config = dict(
    dataset='microscope photos of single blood and bone marrow cells',
    crop_scale_min=0.7,
    targets=['smear'],
    inner_norm=False,
    widths=[48, 96, 192],
    learning_rate=0.0036,
    one_sided=False,
    adamw_lr_other_params=0.0021,
    max_steps=12100,
    weight_decay=0.1,
    adamw_weight_decay_other_params=0.01,
)
Rows from block 5 of a small image classifier, named by matrix and row number. Rows with one number belong to one neuron. Each number is 200 + 30 x the weight over its row's rms, rounded and kept within 0 to 999. All counts start at 0.
After each neuron's rows are labels from the 100 images, of 14848, where the neuron reaches its largest size: "top examples" is what is common among them. Only what is clearly more common there than usual is listed. The data: microscope photos of single blood and bone marrow cells.
# gate: MLP gate (model.blocks.5.mlp.gate.weight, 192x96), inputs 0-95
# fc1: MLP up (model.blocks.5.mlp.fc1.weight, 192x96), inputs 0-95
# fc2: MLP down (model.blocks.5.mlp.fc2.weight, 96x192, transposed), outputs 0-95

gate.44,192,225,191,202,201,208,138,210,188,198,225,250,175,193,231,213,202,153,212,252,151,162,153,183,247,225,192,209,193,247,213,216,191,207,153,234,174,223,230,211,142,146,221,211,188,172,219,236,240,181,220,165,266,188,179,169,241,220,247,157,209,196,210,237,208,173,196,228,190,198,197,270,186,170,187,226,184,206,205,143,183,160,206,196,205,221,241,196,213,159,160,237,237,249,154,185
fc1.44,257,238,198,188,218,187,139,224,215,191,240,201,225,249,232,187,238,182,204,164,229,248,197,232,195,167,179,169,186,184,164,179,165,176,186,159,216,143,156,187,260,208,236,168,224,193,172,218,196,206,258,176,213,205,251,259,215,165,189,186,207,167,210,179,166,175,236,153,153,195,204,190,244,148,213,183,207,208,217,211,125,190,239,194,210,147,186,208,184,200,177,209,184,173,216,243
fc2.44,170,200,241,158,208,209,150,125,163,207,197,162,150,216,166,175,202,188,137,242,235,187,187,233,168,195,239,169,213,151,174,163,196,208,228,186,214,167,157,212,204,193,190,250,182,167,202,261,159,237,164,169,162,232,190,182,184,237,236,257,181,241,209,205,219,234,174,180,232,169,216,209,190,210,240,176,205,166,196,211,244,255,176,228,176,190,159,188,220,210,239,223,197,192,168,191
top examples: smear: peripheral blood; cell type: lymphocyte

gate.69,171,254,162,219,195,232,249,225,199,146,214,173,231,201,165,160,161,187,197,210,209,139,198,191,232,181,163,231,173,180,222,146,208,239,186,198,195,210,204,154,245,175,189,200,225,237,254,223,227,206,212,189,256,109,184,187,249,195,250,176,162,184,233,218,202,200,167,199,220,191,205,204,207,220,200,251,157,192,182,187,182,210,207,216,183,242,202,266,152,176,249,163,173,196,194,204
fc1.69,161,226,165,173,183,211,213,201,209,106,236,202,207,230,166,190,152,192,177,163,225,151,210,194,201,160,178,207,172,216,221,143,203,197,185,182,202,199,203,138,237,163,223,181,215,221,227,258,206,230,234,183,158,143,238,190,239,231,184,221,186,138,245,200,166,204,198,225,195,180,216,227,223,236,235,202,191,230,170,190,124,210,245,203,199,205,221,241,152,184,213,184,157,217,221,197
fc2.69,168,206,195,256,172,197,169,176,202,203,210,229,153,198,217,228,176,236,206,234,199,189,259,224,212,145,193,237,233,186,167,174,244,215,206,164,205,175,149,155,189,185,215,196,177,228,237,181,198,228,169,180,177,221,174,183,253,211,159,222,208,227,185,164,172,231,220,132,192,235,223,243,263,165,206,213,165,169,191,233,176,263,173,204,204,184,227,251,189,169,218,193,138,142,192,186
top examples: smear: peripheral blood

gate.80,208,194,191,220,180,229,244,147,224,208,247,188,187,230,153,183,179,260,212,179,180,167,161,150,204,196,158,202,117,175,189,169,196,209,216,222,215,216,274,208,171,200,183,187,275,228,210,198,210,212,218,163,209,141,184,163,272,206,238,186,187,220,215,193,223,243,181,245,190,181,221,221,166,173,217,194,195,211,177,246,220,205,271,195,165,180,206,233,189,184,225,170,191,237,180,187
fc1.80,179,225,266,189,184,179,153,253,187,187,261,256,223,236,181,183,178,206,185,248,202,148,171,219,210,212,208,192,161,222,137,172,164,203,187,194,178,150,177,144,190,224,232,170,172,175,224,216,173,223,210,197,180,144,186,122,240,193,188,185,212,159,244,208,247,231,195,225,174,223,191,240,217,234,194,248,189,225,189,199,168,239,171,196,160,206,207,238,166,178,204,188,206,232,197,222
fc2.80,191,214,178,209,194,187,194,227,210,287,202,184,227,219,248,229,201,227,164,210,177,185,233,260,263,182,148,197,228,170,195,234,200,200,150,211,245,173,146,199,155,197,182,198,190,188,224,226,214,201,129,204,214,186,156,227,193,197,153,244,232,243,219,232,192,194,194,168,181,204,232,170,175,177,176,219,235,237,227,213,200,179,171,129,184,254,193,196,197,207,199,175,227,180,152,140
top examples: smear: peripheral blood; cell type: lymphocyte

gate.66,138,208,194,234,182,269,116,220,207,252,181,217,205,143,188,213,216,179,193,192,174,211,180,231,179,216,188,206,220,172,237,189,228,143,184,214,199,232,188,228,162,205,246,204,182,158,196,205,221,177,282,194,227,158,140,204,209,190,219,195,188,197,201,134,250,175,202,226,217,229,186,187,188,252,192,203,188,230,176,186,203,219,198,205,181,217,211,264,266,164,205,195,228,229,241,208
fc1.66,238,221,202,173,245,166,293,200,197,197,229,177,227,230,158,214,199,250,186,194,282,178,225,147,244,171,188,165,212,232,157,195,170,247,243,173,177,182,221,172,203,235,196,212,197,228,208,189,181,200,168,209,175,173,289,184,186,212,188,217,251,199,182,246,178,182,194,186,179,162,198,199,229,195,215,203,183,163,238,164,173,213,154,178,249,208,191,185,173,227,194,186,226,175,158,203
fc2.66,152,188,193,188,207,219,153,182,278,219,185,188,164,221,190,199,142,201,166,257,197,182,211,174,179,160,171,178,137,213,170,197,225,248,157,199,151,239,190,202,209,199,168,206,223,262,203,183,189,183,163,209,254,163,182,192,223,219,223,223,184,240,223,199,213,227,199,206,182,151,255,191,237,202,187,183,164,196,224,201,183,156,163,198,191,256,247,245,156,155,240,194,175,165,178,202
top examples: smear: peripheral blood; cell type: lymphocyte

gate.0,163,285,151,164,230,181,166,201,143,156,181,190,216,169,197,186,233,231,203,194,212,145,251,175,192,238,172,227,181,243,241,203,210,230,220,197,233,202,207,186,192,186,203,177,204,223,204,162,150,176,236,175,209,233,192,199,216,153,222,213,262,214,207,239,220,224,201,204,211,151,248,144,245,221,187,181,203,178,202,193,290,197,215,195,172,208,181,213,220,197,153,174,221,149,211,208
fc1.0,194,158,218,230,207,204,231,191,279,210,228,175,158,218,229,205,153,163,190,179,191,225,189,243,156,180,183,171,255,182,212,217,178,136,190,194,194,177,141,216,214,224,203,215,168,147,227,216,208,247,209,213,226,205,236,173,172,249,148,202,186,217,186,143,214,167,243,170,193,242,139,236,226,182,247,272,199,218,199,200,160,219,195,182,202,215,233,172,183,188,199,236,235,220,196,208
fc2.0,218,250,130,213,224,218,241,146,235,223,172,188,206,174,231,213,191,210,173,183,209,172,213,209,246,222,249,210,180,185,204,177,194,206,158,205,198,223,195,254,179,207,234,157,152,149,230,184,206,176,251,156,233,180,211,149,246,217,194,203,199,195,214,179,228,161,176,190,206,179,240,198,208,193,121,211,218,206,250,208,246,189,164,231,159,260,186,202,218,177,259,208,194,189,146,223
top examples: cell type: lymphocyte

gate.109,174,270,218,141,176,158,189,224,182,146,201,237,197,193,162,181,202,239,196,228,199,204,155,192,205,201,238,202,205,225,216,167,154,162,188,219,211,179,199,204,206,265,264,185,193,170,230,172,122,156,191,194,204,188,255,203,208,197,220,258,182,217,177,184,197,180,219,189,165,204,241,250,224,209,185,237,236,195,167,227,220,189,168,159,205,236,151,167,136,219,206,175,212,242,180,209
fc1.109,156,249,247,169,182,226,189,170,176,223,219,249,179,236,209,175,158,204,199,241,212,214,191,262,243,194,198,196,188,194,190,187,183,212,220,222,186,177,182,231,219,176,242,231,224,202,244,254,226,162,188,207,186,255,236,198,226,218,230,228,213,163,212,214,196,177,206,204,176,176,189,254,138,153,191,194,178,139,137,221,181,200,198,171,187,183,146,170,174,154,210,153,167,224,159,146
fc2.109,180,213,193,201,233,179,227,128,239,237,201,176,199,196,222,190,246,206,171,234,165,189,211,159,198,160,200,212,225,181,158,176,196,222,197,284,157,238,191,146,193,221,186,225,217,144,186,240,140,182,196,198,167,171,198,212,214,166,189,191,277,187,192,237,180,225,184,249,215,183,197,234,211,198,198,125,209,280,199,158,158,199,171,199,241,179,206,195,220,210,186,234,214,181,199,207
top examples: cell type: lymphocyte

gate.61,154,223,267,192,222,183,163,228,193,191,241,181,229,215,136,156,170,176,186,195,231,195,207,213,158,220,237,205,178,168,215,205,151,202,167,290,225,200,191,188,200,202,159,238,238,210,170,209,202,177,189,198,220,227,207,253,175,240,184,176,212,192,230,226,213,224,231,193,195,203,209,222,219,188,174,193,239,216,114,243,155,208,159,241,219,263,163,224,204,218,203,190,267,208,201,185
fc1.61,213,183,295,183,214,204,190,176,253,207,215,199,234,239,169,180,118,173,221,197,206,202,220,234,207,196,255,207,183,175,177,212,173,203,177,205,244,200,190,194,180,184,212,229,179,214,197,161,236,174,251,233,188,251,186,277,204,183,125,193,231,221,228,188,153,236,192,176,164,223,225,191,163,160,171,218,230,215,174,195,187,198,133,240,185,182,212,172,194,198,253,191,222,173,192,203
fc2.61,198,185,223,200,196,216,254,188,160,137,187,222,169,191,188,212,208,145,180,232,208,238,209,175,222,206,271,237,202,193,228,154,174,196,179,215,188,245,209,172,245,221,214,205,233,207,151,215,199,219,202,227,134,178,176,240,196,271,209,216,139,169,213,196,211,204,203,182,271,197,193,188,235,192,186,229,221,148,233,247,239,167,144,220,180,192,173,237,245,195,228,215,192,232,206,162
top examples: cell type: lymphocyte

gate.107,147,200,242,140,177,222,212,256,181,239,189,152,201,172,236,230,183,243,172,177,189,130,227,204,155,191,183,234,217,230,153,198,246,194,151,201,148,177,171,204,195,223,202,212,175,209,215,232,208,168,220,229,221,229,192,229,240,230,159,179,188,214,139,178,167,202,228,226,186,225,204,198,204,214,228,204,248,218,181,185,223,201,170,185,252,206,194,270,238,202,180,232,161,222,259,188
fc1.107,148,214,182,162,171,220,204,151,204,156,231,220,216,210,234,260,255,207,207,218,202,204,212,190,172,178,194,223,243,223,187,236,192,238,211,147,187,208,177,150,152,159,156,208,220,222,248,215,261,169,188,200,185,183,193,195,221,185,167,230,190,170,185,198,156,192,237,214,223,138,187,219,163,179,160,201,226,278,191,174,151,202,237,208,210,201,208,219,217,233,136,214,250,239,198,183
fc2.107,232,232,187,230,253,168,249,197,208,223,229,141,195,240,208,241,225,246,206,223,197,196,159,224,226,203,188,180,214,198,243,188,212,194,155,193,261,220,217,155,154,175,176,170,182,176,149,232,169,209,189,204,243,219,232,199,192,209,223,173,225,245,179,163,212,157,208,220,167,188,220,187,237,192,227,166,216,182,260,216,187,175,214,214,181,135,271,132,166,200,200,206,157,217,170,212
top examples: smear: peripheral blood; cell type: segmented neutrophil

gate.186,188,219,233,204,221,157,166,215,199,221,257,162,202,221,222,239,172,196,163,202,131,198,160,228,224,152,188,230,145,205,210,234,230,175,190,292,203,230,183,187,215,184,213,234,207,201,216,149,167,199,254,216,159,255,208,192,191,198,189,171,253,192,214,186,213,154,222,243,214,240,224,186,184,205,200,225,213,171,190,198,216,235,166,211,177,106,191,203,201,240,204,199,146,209,221,189
fc1.186,269,212,139,248,244,218,172,158,213,258,206,190,212,202,206,175,223,215,144,237,230,242,231,219,188,190,221,199,241,198,160,153,238,183,164,176,211,214,210,172,175,194,188,198,252,211,177,224,122,152,202,206,254,252,157,229,181,177,220,224,198,210,232,146,204,187,160,183,146,182,172,203,170,235,212,221,186,158,197,235,172,205,204,178,228,189,178,206,162,213,169,225,183,185,214,192
fc2.186,179,194,236,220,240,219,141,252,176,215,233,201,167,226,167,130,174,218,220,137,211,204,160,218,204,198,206,158,223,215,236,152,185,188,141,146,222,214,191,139,240,212,204,223,222,232,209,181,185,186,183,192,205,264,230,201,229,219,236,175,214,180,188,181,134,214,184,191,189,182,183,206,150,163,204,175,181,193,172,199,163,262,197,237,200,182,181,206,229,237,238,205,149,187,243,216
top examples: smear: peripheral blood

gate.162,214,180,141,190,150,181,169,224,199,154,200,189,164,189,214,196,251,209,195,183,234,186,204,185,253,235,213,192,147,195,186,203,148,235,238,179,229,249,197,165,190,230,169,255,207,218,217,199,164,194,138,180,188,162,230,146,247,177,247,175,159,198,176,216,219,194,162,210,197,218,204,195,208,220,201,202,216,151,248,194,305,201,171,244,206,220,167,210,179,213,174,202,201,158,217,227
fc1.162,188,224,236,203,224,234,238,174,194,217,204,208,241,209,221,224,149,168,181,189,176,195,168,153,158,155,160,192,249,204,215,214,243,136,178,222,164,154,251,260,178,147,233,157,184,190,170,232,210,208,258,250,208,232,194,236,157,219,177,213,243,199,200,164,200,186,245,186,204,172,202,196,206,180,191,199,181,230,173,205,120,217,206,172,234,188,224,199,235,176,215,208,215,251,178,171
fc2.162,226,207,157,170,195,194,201,197,210,165,161,203,182,148,231,222,189,227,215,200,217,217,279,224,144,186,205,213,209,231,207,176,157,203,150,201,203,204,187,199,195,268,240,221,167,190,258,207,168,233,198,220,184,183,212,197,204,268,154,218,260,159,191,194,172,219,139,195,184,259,238,195,202,202,226,137,209,195,237,148,224,180,147,223,217,217,174,189,239,222,163,201,207,200,167,170
top examples: cell type: lymphocyte

gate.3,206,246,172,252,212,228,226,245,219,193,146,188,190,156,217,231,164,239,203,191,206,186,236,247,203,128,190,241,163,179,215,197,204,183,224,238,178,193,182,169,150,228,107,217,225,166,206,219,208,266,227,210,227,211,208,218,230,223,191,194,213,184,212,279,196,176,212,229,185,199,247,206,187,241,168,160,183,250,199,204,225,273,228,209,197,194,226,186,168,199,178,204,202,185,204,183
fc1.3,210,211,159,189,224,239,213,145,167,163,164,232,214,240,265,248,166,168,230,188,193,208,121,197,165,211,188,192,235,191,188,248,179,175,206,208,138,185,170,197,176,212,186,190,246,184,185,206,174,198,164,221,182,208,189,172,213,230,214,163,232,197,240,266,233,161,249,232,236,186,213,229,208,213,216,197,218,174,192,249,228,212,159,272,184,170,216,242,218,207,175,229,220,210,163,180
fc2.3,205,168,262,227,208,215,177,137,195,188,226,198,234,160,203,157,191,126,193,206,219,227,175,186,207,222,231,179,228,156,200,171,170,230,205,246,220,168,209,215,257,163,184,177,188,239,182,163,198,194,194,190,190,181,176,108,216,177,187,193,229,145,228,170,195,195,203,234,172,169,217,217,177,154,198,167,188,201,162,247,230,184,244,190,185,194,173,173,146,203,188,217,179,217,273,162
top examples: smear: peripheral blood; cell type: myeloblast

gate.127,209,214,159,167,151,204,236,155,149,214,192,180,200,170,194,222,214,196,239,233,178,159,202,242,146,227,214,214,191,189,172,156,210,220,220,177,179,201,218,231,164,227,211,228,154,136,193,208,216,209,206,267,257,173,241,164,206,221,215,146,154,236,186,150,195,194,211,214,144,208,174,173,276,181,205,227,236,198,227,167,206,172,258,194,177,179,236,227,152,195,197,228,196,199,205,204
fc1.127,214,136,179,204,176,148,181,203,168,249,191,163,186,150,191,210,128,261,192,157,264,253,237,192,217,190,217,182,163,202,211,167,198,191,202,190,221,201,187,185,225,180,171,204,212,222,214,170,177,241,206,196,199,220,205,177,143,193,210,230,270,187,215,267,236,173,168,218,219,213,184,186,172,231,202,165,168,135,183,241,251,198,144,196,230,193,158,181,204,200,222,170,202,210,185,217
fc2.127,189,183,151,181,190,204,264,247,171,204,219,245,187,235,255,249,176,159,140,182,174,171,196,219,226,151,259,163,193,210,174,214,197,174,201,163,189,154,196,237,191,198,243,156,208,244,194,181,170,202,208,212,148,195,220,222,217,167,227,208,233,244,250,203,220,215,184,196,247,209,195,202,171,158,268,196,199,212,253,210,171,192,202,171,207,234,199,189,184,157,193,229,213,254,193,251
top examples: cell type: artefact

gate.38,178,189,173,179,183,161,212,215,194,241,196,127,177,185,223,189,235,215,181,183,187,211,200,231,190,207,207,175,178,224,163,153,246,234,209,177,152,241,233,244,252,148,240,198,238,144,192,176,160,205,169,251,206,194,216,202,203,176,200,180,144,181,205,186,208,187,177,248,174,158,257,188,216,152,179,219,177,159,224,177,224,215,245,224,220,160,199,213,232,236,203,186,178,262,225,144
fc1.38,178,192,224,217,186,226,230,149,214,239,246,168,145,206,208,201,206,231,240,185,188,231,220,231,258,259,256,166,227,241,244,186,191,216,265,178,241,182,191,185,230,190,219,183,203,162,189,182,237,201,242,204,207,206,207,215,215,214,214,191,195,170,217,214,194,183,206,168,201,262,238,213,229,124,179,178,217,189,234,147,186,175,196,192,159,238,239,183,210,249,160,190,195,151,221,142
fc2.38,204,160,207,215,208,152,173,208,218,133,187,196,256,179,254,176,152,197,189,240,125,206,197,231,236,147,192,132,247,246,190,156,225,225,222,161,205,174,237,235,251,192,219,203,190,203,180,226,159,165,198,197,188,207,237,199,191,229,195,196,185,196,196,216,213,215,188,189,154,213,210,157,198,180,229,192,219,163,227,214,170,197,216,201,261,143,132,209,171,215,203,253,171,189,200,217
top examples: smear: peripheral blood

gate.1,228,175,213,178,202,165,209,189,142,263,177,182,219,185,148,185,205,211,171,241,167,176,183,248,201,205,215,205,238,202,186,209,186,194,207,221,229,170,209,266,165,198,208,198,173,201,228,166,157,177,203,217,133,183,223,282,276,212,183,195,155,203,159,207,151,218,247,178,225,206,222,187,236,192,144,182,232,169,189,205,179,197,218,218,191,203,173,254,163,211,202,218,204,244,264,222
fc1.1,210,200,215,181,220,244,174,185,269,204,206,282,138,181,191,207,198,200,134,236,233,199,173,189,163,177,195,182,168,201,218,216,159,225,203,166,217,177,213,182,214,204,210,229,162,258,213,241,221,166,229,235,247,186,156,198,225,189,230,199,190,227,210,254,236,216,182,201,194,235,151,237,209,204,183,209,214,219,195,159,158,189,214,184,225,157,164,175,225,217,264,200,241,154,148,168
fc2.1,216,240,200,186,197,239,277,225,271,200,222,223,188,206,175,210,193,162,179,181,196,187,172,172,139,226,219,186,207,133,215,213,201,219,183,253,201,223,144,194,227,214,175,216,225,197,219,232,216,171,198,214,227,240,251,199,205,192,197,198,181,204,239,218,176,163,190,205,201,173,217,217,206,198,140,154,242,247,183,151,189,144,178,245,219,146,189,202,139,249,217,198,234,222,167,162
top examples: cell type: artefact

gate.30,201,189,201,164,172,228,233,205,155,215,197,219,178,235,174,261,173,235,190,179,215,193,222,194,207,155,254,208,226,170,221,223,175,232,181,178,202,205,228,225,180,236,234,235,223,183,205,217,211,226,189,234,188,187,248,223,190,174,207,189,184,196,249,220,180,293,191,181,176,239,243,216,146,150,200,221,196,131,180,239,188,188,211,232,193,244,253,196,212,200,283,161,234,155,194,190
fc1.30,202,214,184,236,178,243,174,162,189,254,168,232,233,162,204,220,214,167,209,186,224,222,225,176,211,148,156,192,219,185,169,208,183,217,204,193,182,223,210,157,171,190,248,235,227,181,189,189,228,200,249,227,197,177,289,219,177,224,235,215,214,260,196,221,214,218,162,162,179,205,209,170,220,219,177,194,219,187,177,186,173,245,195,214,120,191,300,202,232,177,237,173,168,200,204,164
fc2.30,199,216,152,183,141,221,234,202,156,194,181,201,215,220,246,198,166,187,231,200,202,225,187,166,122,227,180,156,218,190,223,194,184,239,204,220,136,155,122,143,226,213,194,215,164,221,206,238,206,190,260,165,213,214,226,213,180,215,273,183,202,219,183,194,193,173,177,146,207,194,214,247,156,189,229,219,216,205,203,214,186,260,211,177,198,202,154,174,198,178,235,152,228,227,187,178
top examples: smear: peripheral blood

gate.161,143,212,194,223,199,159,248,245,176,188,263,188,245,177,230,183,116,184,179,183,183,206,219,171,187,186,191,177,195,221,205,160,234,218,163,191,191,213,183,218,221,208,154,214,219,153,180,252,238,177,173,188,212,220,255,182,180,199,187,222,218,210,232,199,221,180,193,258,177,155,231,158,158,176,145,222,169,194,268,204,232,198,214,246,222,203,181,199,200,191,267,185,236,207,237,167
fc1.161,200,163,247,244,169,240,158,228,193,210,193,219,176,210,117,175,208,195,228,214,176,244,176,258,220,210,203,190,177,229,245,215,200,186,239,195,214,184,181,207,217,187,255,189,154,191,239,217,214,218,190,190,199,252,164,231,218,153,196,189,212,128,206,153,176,209,203,185,140,217,248,211,236,220,213,159,224,238,171,182,190,230,218,194,196,248,209,212,165,175,119,209,203,151,182,195
fc2.161,230,237,256,208,231,184,198,197,200,199,237,142,208,238,192,186,196,178,223,149,175,176,199,238,182,173,155,208,210,197,196,218,177,195,187,133,208,175,265,237,137,202,250,172,267,205,197,225,191,237,270,222,253,182,187,187,163,202,196,168,209,211,196,179,194,201,209,220,205,181,220,169,207,206,270,233,189,177,208,152,166,170,238,177,261,150,211,183,214,171,177,213,165,221,183,224
top examples: smear: peripheral blood; cell type: segmented neutrophil