From a checkpoint of a small image classifier.
Model: 64-pixel images, arch convnext_v2, norm layernorm, activation swiglu, patch size [4, 4], depths [4, 4, 4], widths [48, 96, 192].
Data: 97085 training examples, 47.9 epochs.
Rows from block 2 of a small image classifier, named by matrix and row number. Rows with one number belong to one neuron. Each number is 500 + 50 x the weight over its row's rms, rounded and kept within 0 to 999. All counts start at 0. Numbers have three digits each.
After each neuron's rows are labels from the 100 images, of 14848, where the neuron reaches its largest size: "top examples" is what is common among them. Only what is clearly more common there than usual is listed. The data: microscope photos of single blood and bone marrow cells.
# gate: MLP gate (model.blocks.2.mlp.gate.weight, 96x48), inputs 0-47
# fc1: MLP up (model.blocks.2.mlp.fc1.weight, 96x48), inputs 0-47
# fc2: MLP down (model.blocks.2.mlp.fc2.weight, 48x96, transposed), outputs 0-47

gate.51:527556464499539469396518575584501540613456558444480474476490504494488589482500483474455475497573414514478540420447569485518582503579505593523500
fc1.51:588502455549579453407527501513593535567457485417538462522466479486474521524598434423460448515551485444470581495559460433498580477507459530528456
fc2.51:553444410566430528537563386423431544427453466521512492425508474538506425535476512536504475515528464547482549530417601482503476508446581526539474
top examples: smear: peripheral blood

gate.38:503486546421474485519535445476465519400488486494508415482526397526484462486506478498478429496488546569563520523494448485655561593448537488503400
fc1.38:429478487480456423498569472542394455525451467457488546477488586475534537467477401533581429439553466522514485485449543512616437460452486463429525
fc2.38:468509436581492549537436530453475499445396508482560489506565533550506514416486481562451546398468518581512504455545586511494410456439497518444585
top examples: smear: peripheral blood; cell type: myeloblast

gate.54:402488579447406585481515584641434489441483488454539500466575436523526545499506517529529483463496524507496492476523450442534545529491433580429496
fc1.54:425497582534564542499592612495579511556590468466483463557526492489555435492498564451555539516506476490421462531466528531426546499477509508593419
fc2.54:431496501531444519461498469504523524547514489509469499521455398501396533486484524589516541447510350518494457472465530406417577462451440425549503
top examples: smear: peripheral blood

gate.9:543511511438508474644493484492424463415456511412536548536431489512482547582400515492529499501527500478562518468616471571508437459523426513507514
fc1.9:516538502393496445565453462559498475480383455336503554524470527508457493561560512496445525485548506562496520501578470563491488516435537436450484
fc2.9:436557566468439635490476458523501449468451604494484522508550518601459393440483440471498489525569517497531501464588504539457545502475466578511464
top examples: smear: peripheral blood; cell type: segmented neutrophil

gate.15:531515476554504521473566456496515565535535506568544526441440474391493410418532487529519555432516540546447525614483545452516490594501430544423459
fc1.15:446500466520522474476483528470491334435416474492450424528466518511458494530465512506398566467387487497552542455505569527571505430542553523529477
fc2.15:550587536498495475474487518514487525504487534540419555417428481508595457504522440464520466465483457607534364462429439452501550463439530423511537
top examples: smear: peripheral blood

gate.41:526480480495496445548518447501520496512508554581492603530483484430550577562524548414414576538548451463439496458551534505459551531522492512643565
fc1.41:519586482440490467586512470511449477442500519553434482556481579507514484478642525483569427481493508491412512581562473463530527498419522437411470
fc2.41:452483444517534532553509522494520498535503512503555377516528515549381521482523439496478488587590556567371565524544466476464486495528470536590436
top examples: smear: peripheral blood

gate.3:540531494411483483528536467415591483433460478639537401499581496518548588529525510468542478412479501591506516520477504487433439519454470524479524
fc1.3:421544458509443520524542444435520515460511494658496664441464464492472448458469515493532474537470445473520441421469474518453568466512470525497480
fc2.3:415561592548533547614487530481522450521454510521486451579532508628476544494516485535413429471421443491529481476481511452481428520405518514497475
top examples: smear: peripheral blood; cell type: segmented neutrophil

gate.78:598507446601517524422515541487541506477430482537478468564481434499551411469505454449445400514545464517495549554522396554485474452468529541426562
fc1.78:528504529505477572461428580518581477477493566570470479519484531479438477514490598540528449447564514369531483437481549414458470455535518504552394
fc2.78:552570485442592507393500529516575481544463519515533509414515594475453477421551495512540452396418600510482505514555520464516476542527453573485512
top examples: smear: peripheral blood; cell type: segmented neutrophil

gate.20:410459468413502459480555511531499464546594482522492525480491525470429488488408456491480540550455469448565478397547470556451401471466587513400523
fc1.20:502518536441540418416539628438481479423475569501573538554418489516462512489505569472511514550497509547480474426529494516496477396519609568527491
fc2.20:513537481516635491548559546490488530449424498464545416531520409500447535444555632472493540431487503412480470606516497537454485531498523476486483
top examples: cell type: segmented neutrophil; smear: peripheral blood

gate.74:435513503492413492521546524424520524596491533474509523501393549461459494587555638593489504537449550476456506535492473494565481585450464543507548
fc1.74:528503470493498416498538394537577480514557590526489506508470408483516493397498519502438552503386544537493507535452585510506505633493463458449482
fc2.74:477530505461517502504482437518566440446474480482484609456398569553516527564498516474451574490424519528448476504558563453523583468620567534563542
top examples: smear: peripheral blood

gate.79:531594502465523512478605446565516499438464486498448416539500492483394559582494466586540441501468521450496563479514537437535518563527610544542465
fc1.79:423430517473452602493503419480527431469465533542564488423472464540539560571548530458516626461460422392486523518522499558501553496482441490507517
fc2.79:480443484525549481483520503518517502491519442438443410549587551496437526536538461416539545584488448411502567540548423501400614470542512515544519
top examples: smear: peripheral blood; cell type: segmented neutrophil

gate.17:512525487477499607470606441545539429507460495517553392539534506538483450458484562431484407499534467558520502499571433441530513410520574538474562
fc1.17:463479546541621483524431493413458503528495497491433454524459459443485528542578432599408487523461502501501531591592471477448497594472547476527533
fc2.17:467460510489590484504394528531446507512559557564476424523471479399507456647509498518545492555559456530440536442485477508451474535566529419547527
top examples: cell type: artefact

gate.45:615508568538477405486489511422459502525469500661531489500467488470495490466506460493586540555488459453551561517600471508526475469461456473505594
fc1.45:487518527556559563531540447556496542492484484370384462417464487483488430430517551519439500632518513531547498451489546482431461489510520451490567
fc2.45:533510511526550542499550452488465441364571519534509510446539445432483345499486509505478427535538459487473483564491572515513574567459543561442475
top examples: smear: peripheral blood; cell type: segmented neutrophil

gate.84:463476561463579438543500510427488442528487548569496468530457591453546494433484441545490530490473522487472580611540511495585519544439478631463532
fc1.84:485566411508615594431434519523485500464489492456507478478518537459467437434483494511438556513464407552571518502447560486459479487460572572518394
fc2.84:483382549554474582453543529549469547475571422519538503498488487472524400553482421511589433552538543507512430513449554523527507492468539406546562
top examples: smear: peripheral blood; cell type: segmented neutrophil

gate.24:504594535505434484458549483496539555605463431528490513466413558490459482449482381502395439513542460503437452460402488481533517430481556507517525
fc1.24:523524471476502503483508539526505586443554498542482427475520418524440449527472594437551467474573527458436553568537507557598517545512539405543389
fc2.24:548563520461551477512418395592525503437475563542453524463387536531444532467470489510427515526452470464508518522491630515516480538442511552478411
top examples: cell type: artefact

gate.61:535437549490448613505498513539413560442516482556498462494472524476498493625472489567479536428526607553493590483513518486473477551497494539578401
fc1.61:464578476517532372516515499446567416546469526481508477480502514539553535403436486465521516503428404445571424531559522557560547472523502435482571
fc2.61:540476502531444507566508552401427508542460502588465616512487420487598502527443528450466511481512505530437500570425508495460507564381519487552532
top examples: smear: peripheral blood

gate.87:584497537435488491502556404571426449600510538514429573507459532485457556452519491574432572547504572440485516502533507469509530556539467600456524
fc1.87:457504406481524540504471555457490467431610450420526410500499507478522552476493419409579443468450431559480490466512439438470452489547469445574479
fc2.87:430544480532468489465546540621458545512470502381447515530566566523442421522489428505480378517445500498451508467500472533501545480394489540435499
top examples: smear: peripheral blood; cell type: lymphocyte

gate.81:510445429467425470480577488503475577424507566461560476530493388443525563520496617382557524518491505515494496542574472584504476489509548449527511
fc1.81:502532516412481434438506556489417502529485498500554570560506521566428501519449551484558425417460507607443582432478411519507424486474527546510543
fc2.81:464574465465449555467473560509554469541472557488521437419477535487410522446519533448461453489504441487477500568487559504564496660580527545424521
top examples: cell type: artefact

gate.34:433532487549605514501478536459496531528422484555489544465491548485435554529399540545421459451550476543470420608579445443487496464557431478485457
fc1.34:487453483460541369535610427524453492484466449427506542462527472525541492439464537539456474486395441565479539497542505608473479533477594497520541
fc2.34:518512544487507558467554485502490405417592547459531473463561500542507465512609543456519558505525496521440525500623569459496480553427464397518565
top examples: smear: peripheral blood; cell type: segmented neutrophil

gate.68:426448476523515446526533532460412439507436527431513586432463490477625495497423497421495490452468502421480519556495501478591406502500422480490450
fc1.68:403485483558516531441499522513496499490457518536484580552397497489417538466364466538492466458540470485451563592549502499382492461497474456480426
fc2.68:559442461363517429490502481572535445474504495436465546518464470484504444422566450503536514544463461450435454476487565519559564550463367476497499
top examples: cell type: artefact

gate.62:502498532599480485414512525480448546463463614428512524455438534499528541508509542573456519571540482546524512493548640523462417526460508563533582
fc1.62:519599536506566459382560564505522578422492566392561447530559556518487465455563495519507497459501562526562499475515516587474496568494557484522540
fc2.62:487498500572475401420465464482488450472541511408509484554539560614448538506449364508469467510495503466502576586506460463486498453511591453454490
top examples: smear: peripheral blood; cell type: segmented neutrophil

gate.40:443416539470506504468459460517537445557454518624405510453524383488509468444577493448502551502542464595533492492544572455516439451512429535479488
fc1.40:561468515486497438526554535556494518495467499380620514508482569498524559542464441591462430462442436571477538487569547484421501503511547410532471
fc2.40:595489528558546574588491462567530506454530366369459546573477440552503481519536439599488486462520501501463486489487527483552548521503485443476513
top examples: cell type: segmented neutrophil; smear: peripheral blood

gate.50:464475459478552634481495455424494548421430435559477583523492556585527473450475402585598474447529504478438505533485481544538517495481497473501537
fc1.50:480515493513398604370435504437506551391430535527427497483505433503545471539455487510472503548592502505538540553495515451474475435441442469489534
fc2.50:507516514491552535614482544483574461504361466471530468554511487464569538521470476482539463442541488447506496566466494550618485538501605524483400
top examples: smear: peripheral blood; cell type: segmented neutrophil

gate.37:546569454470488560438498590511503459537477556582526476527552519508415527416520469440491540448517524643462477439486511510437417563530521551524568
fc1.37:522444581457502416571513497501501576560486515449515405509568540494633565475472491506444483475533537532515447481441602555543482496539545441576464
fc2.37:598433515510549546427518546453438490395495498498461532431441437443497461417530538528475514500520535508415511555478395573467513520472434596518474
top examples: smear: peripheral blood; cell type: segmented neutrophil

gate.43:515518591493487504480519460496350446430484514539497455560529546493525511466467470500421464397569523541456411487456497438586433439505582476505502
fc1.43:499523350485529427487527577551613569590474528483539523485477524510459484524567540548553562517506489535554491464496476526422470559515472541398547
fc2.43:605505570513532550540556484530490579480515500425538482393493503382459613519566450551482465444504527497418484533532468549454546531426482531484479
top examples: smear: peripheral blood; cell type: myeloblast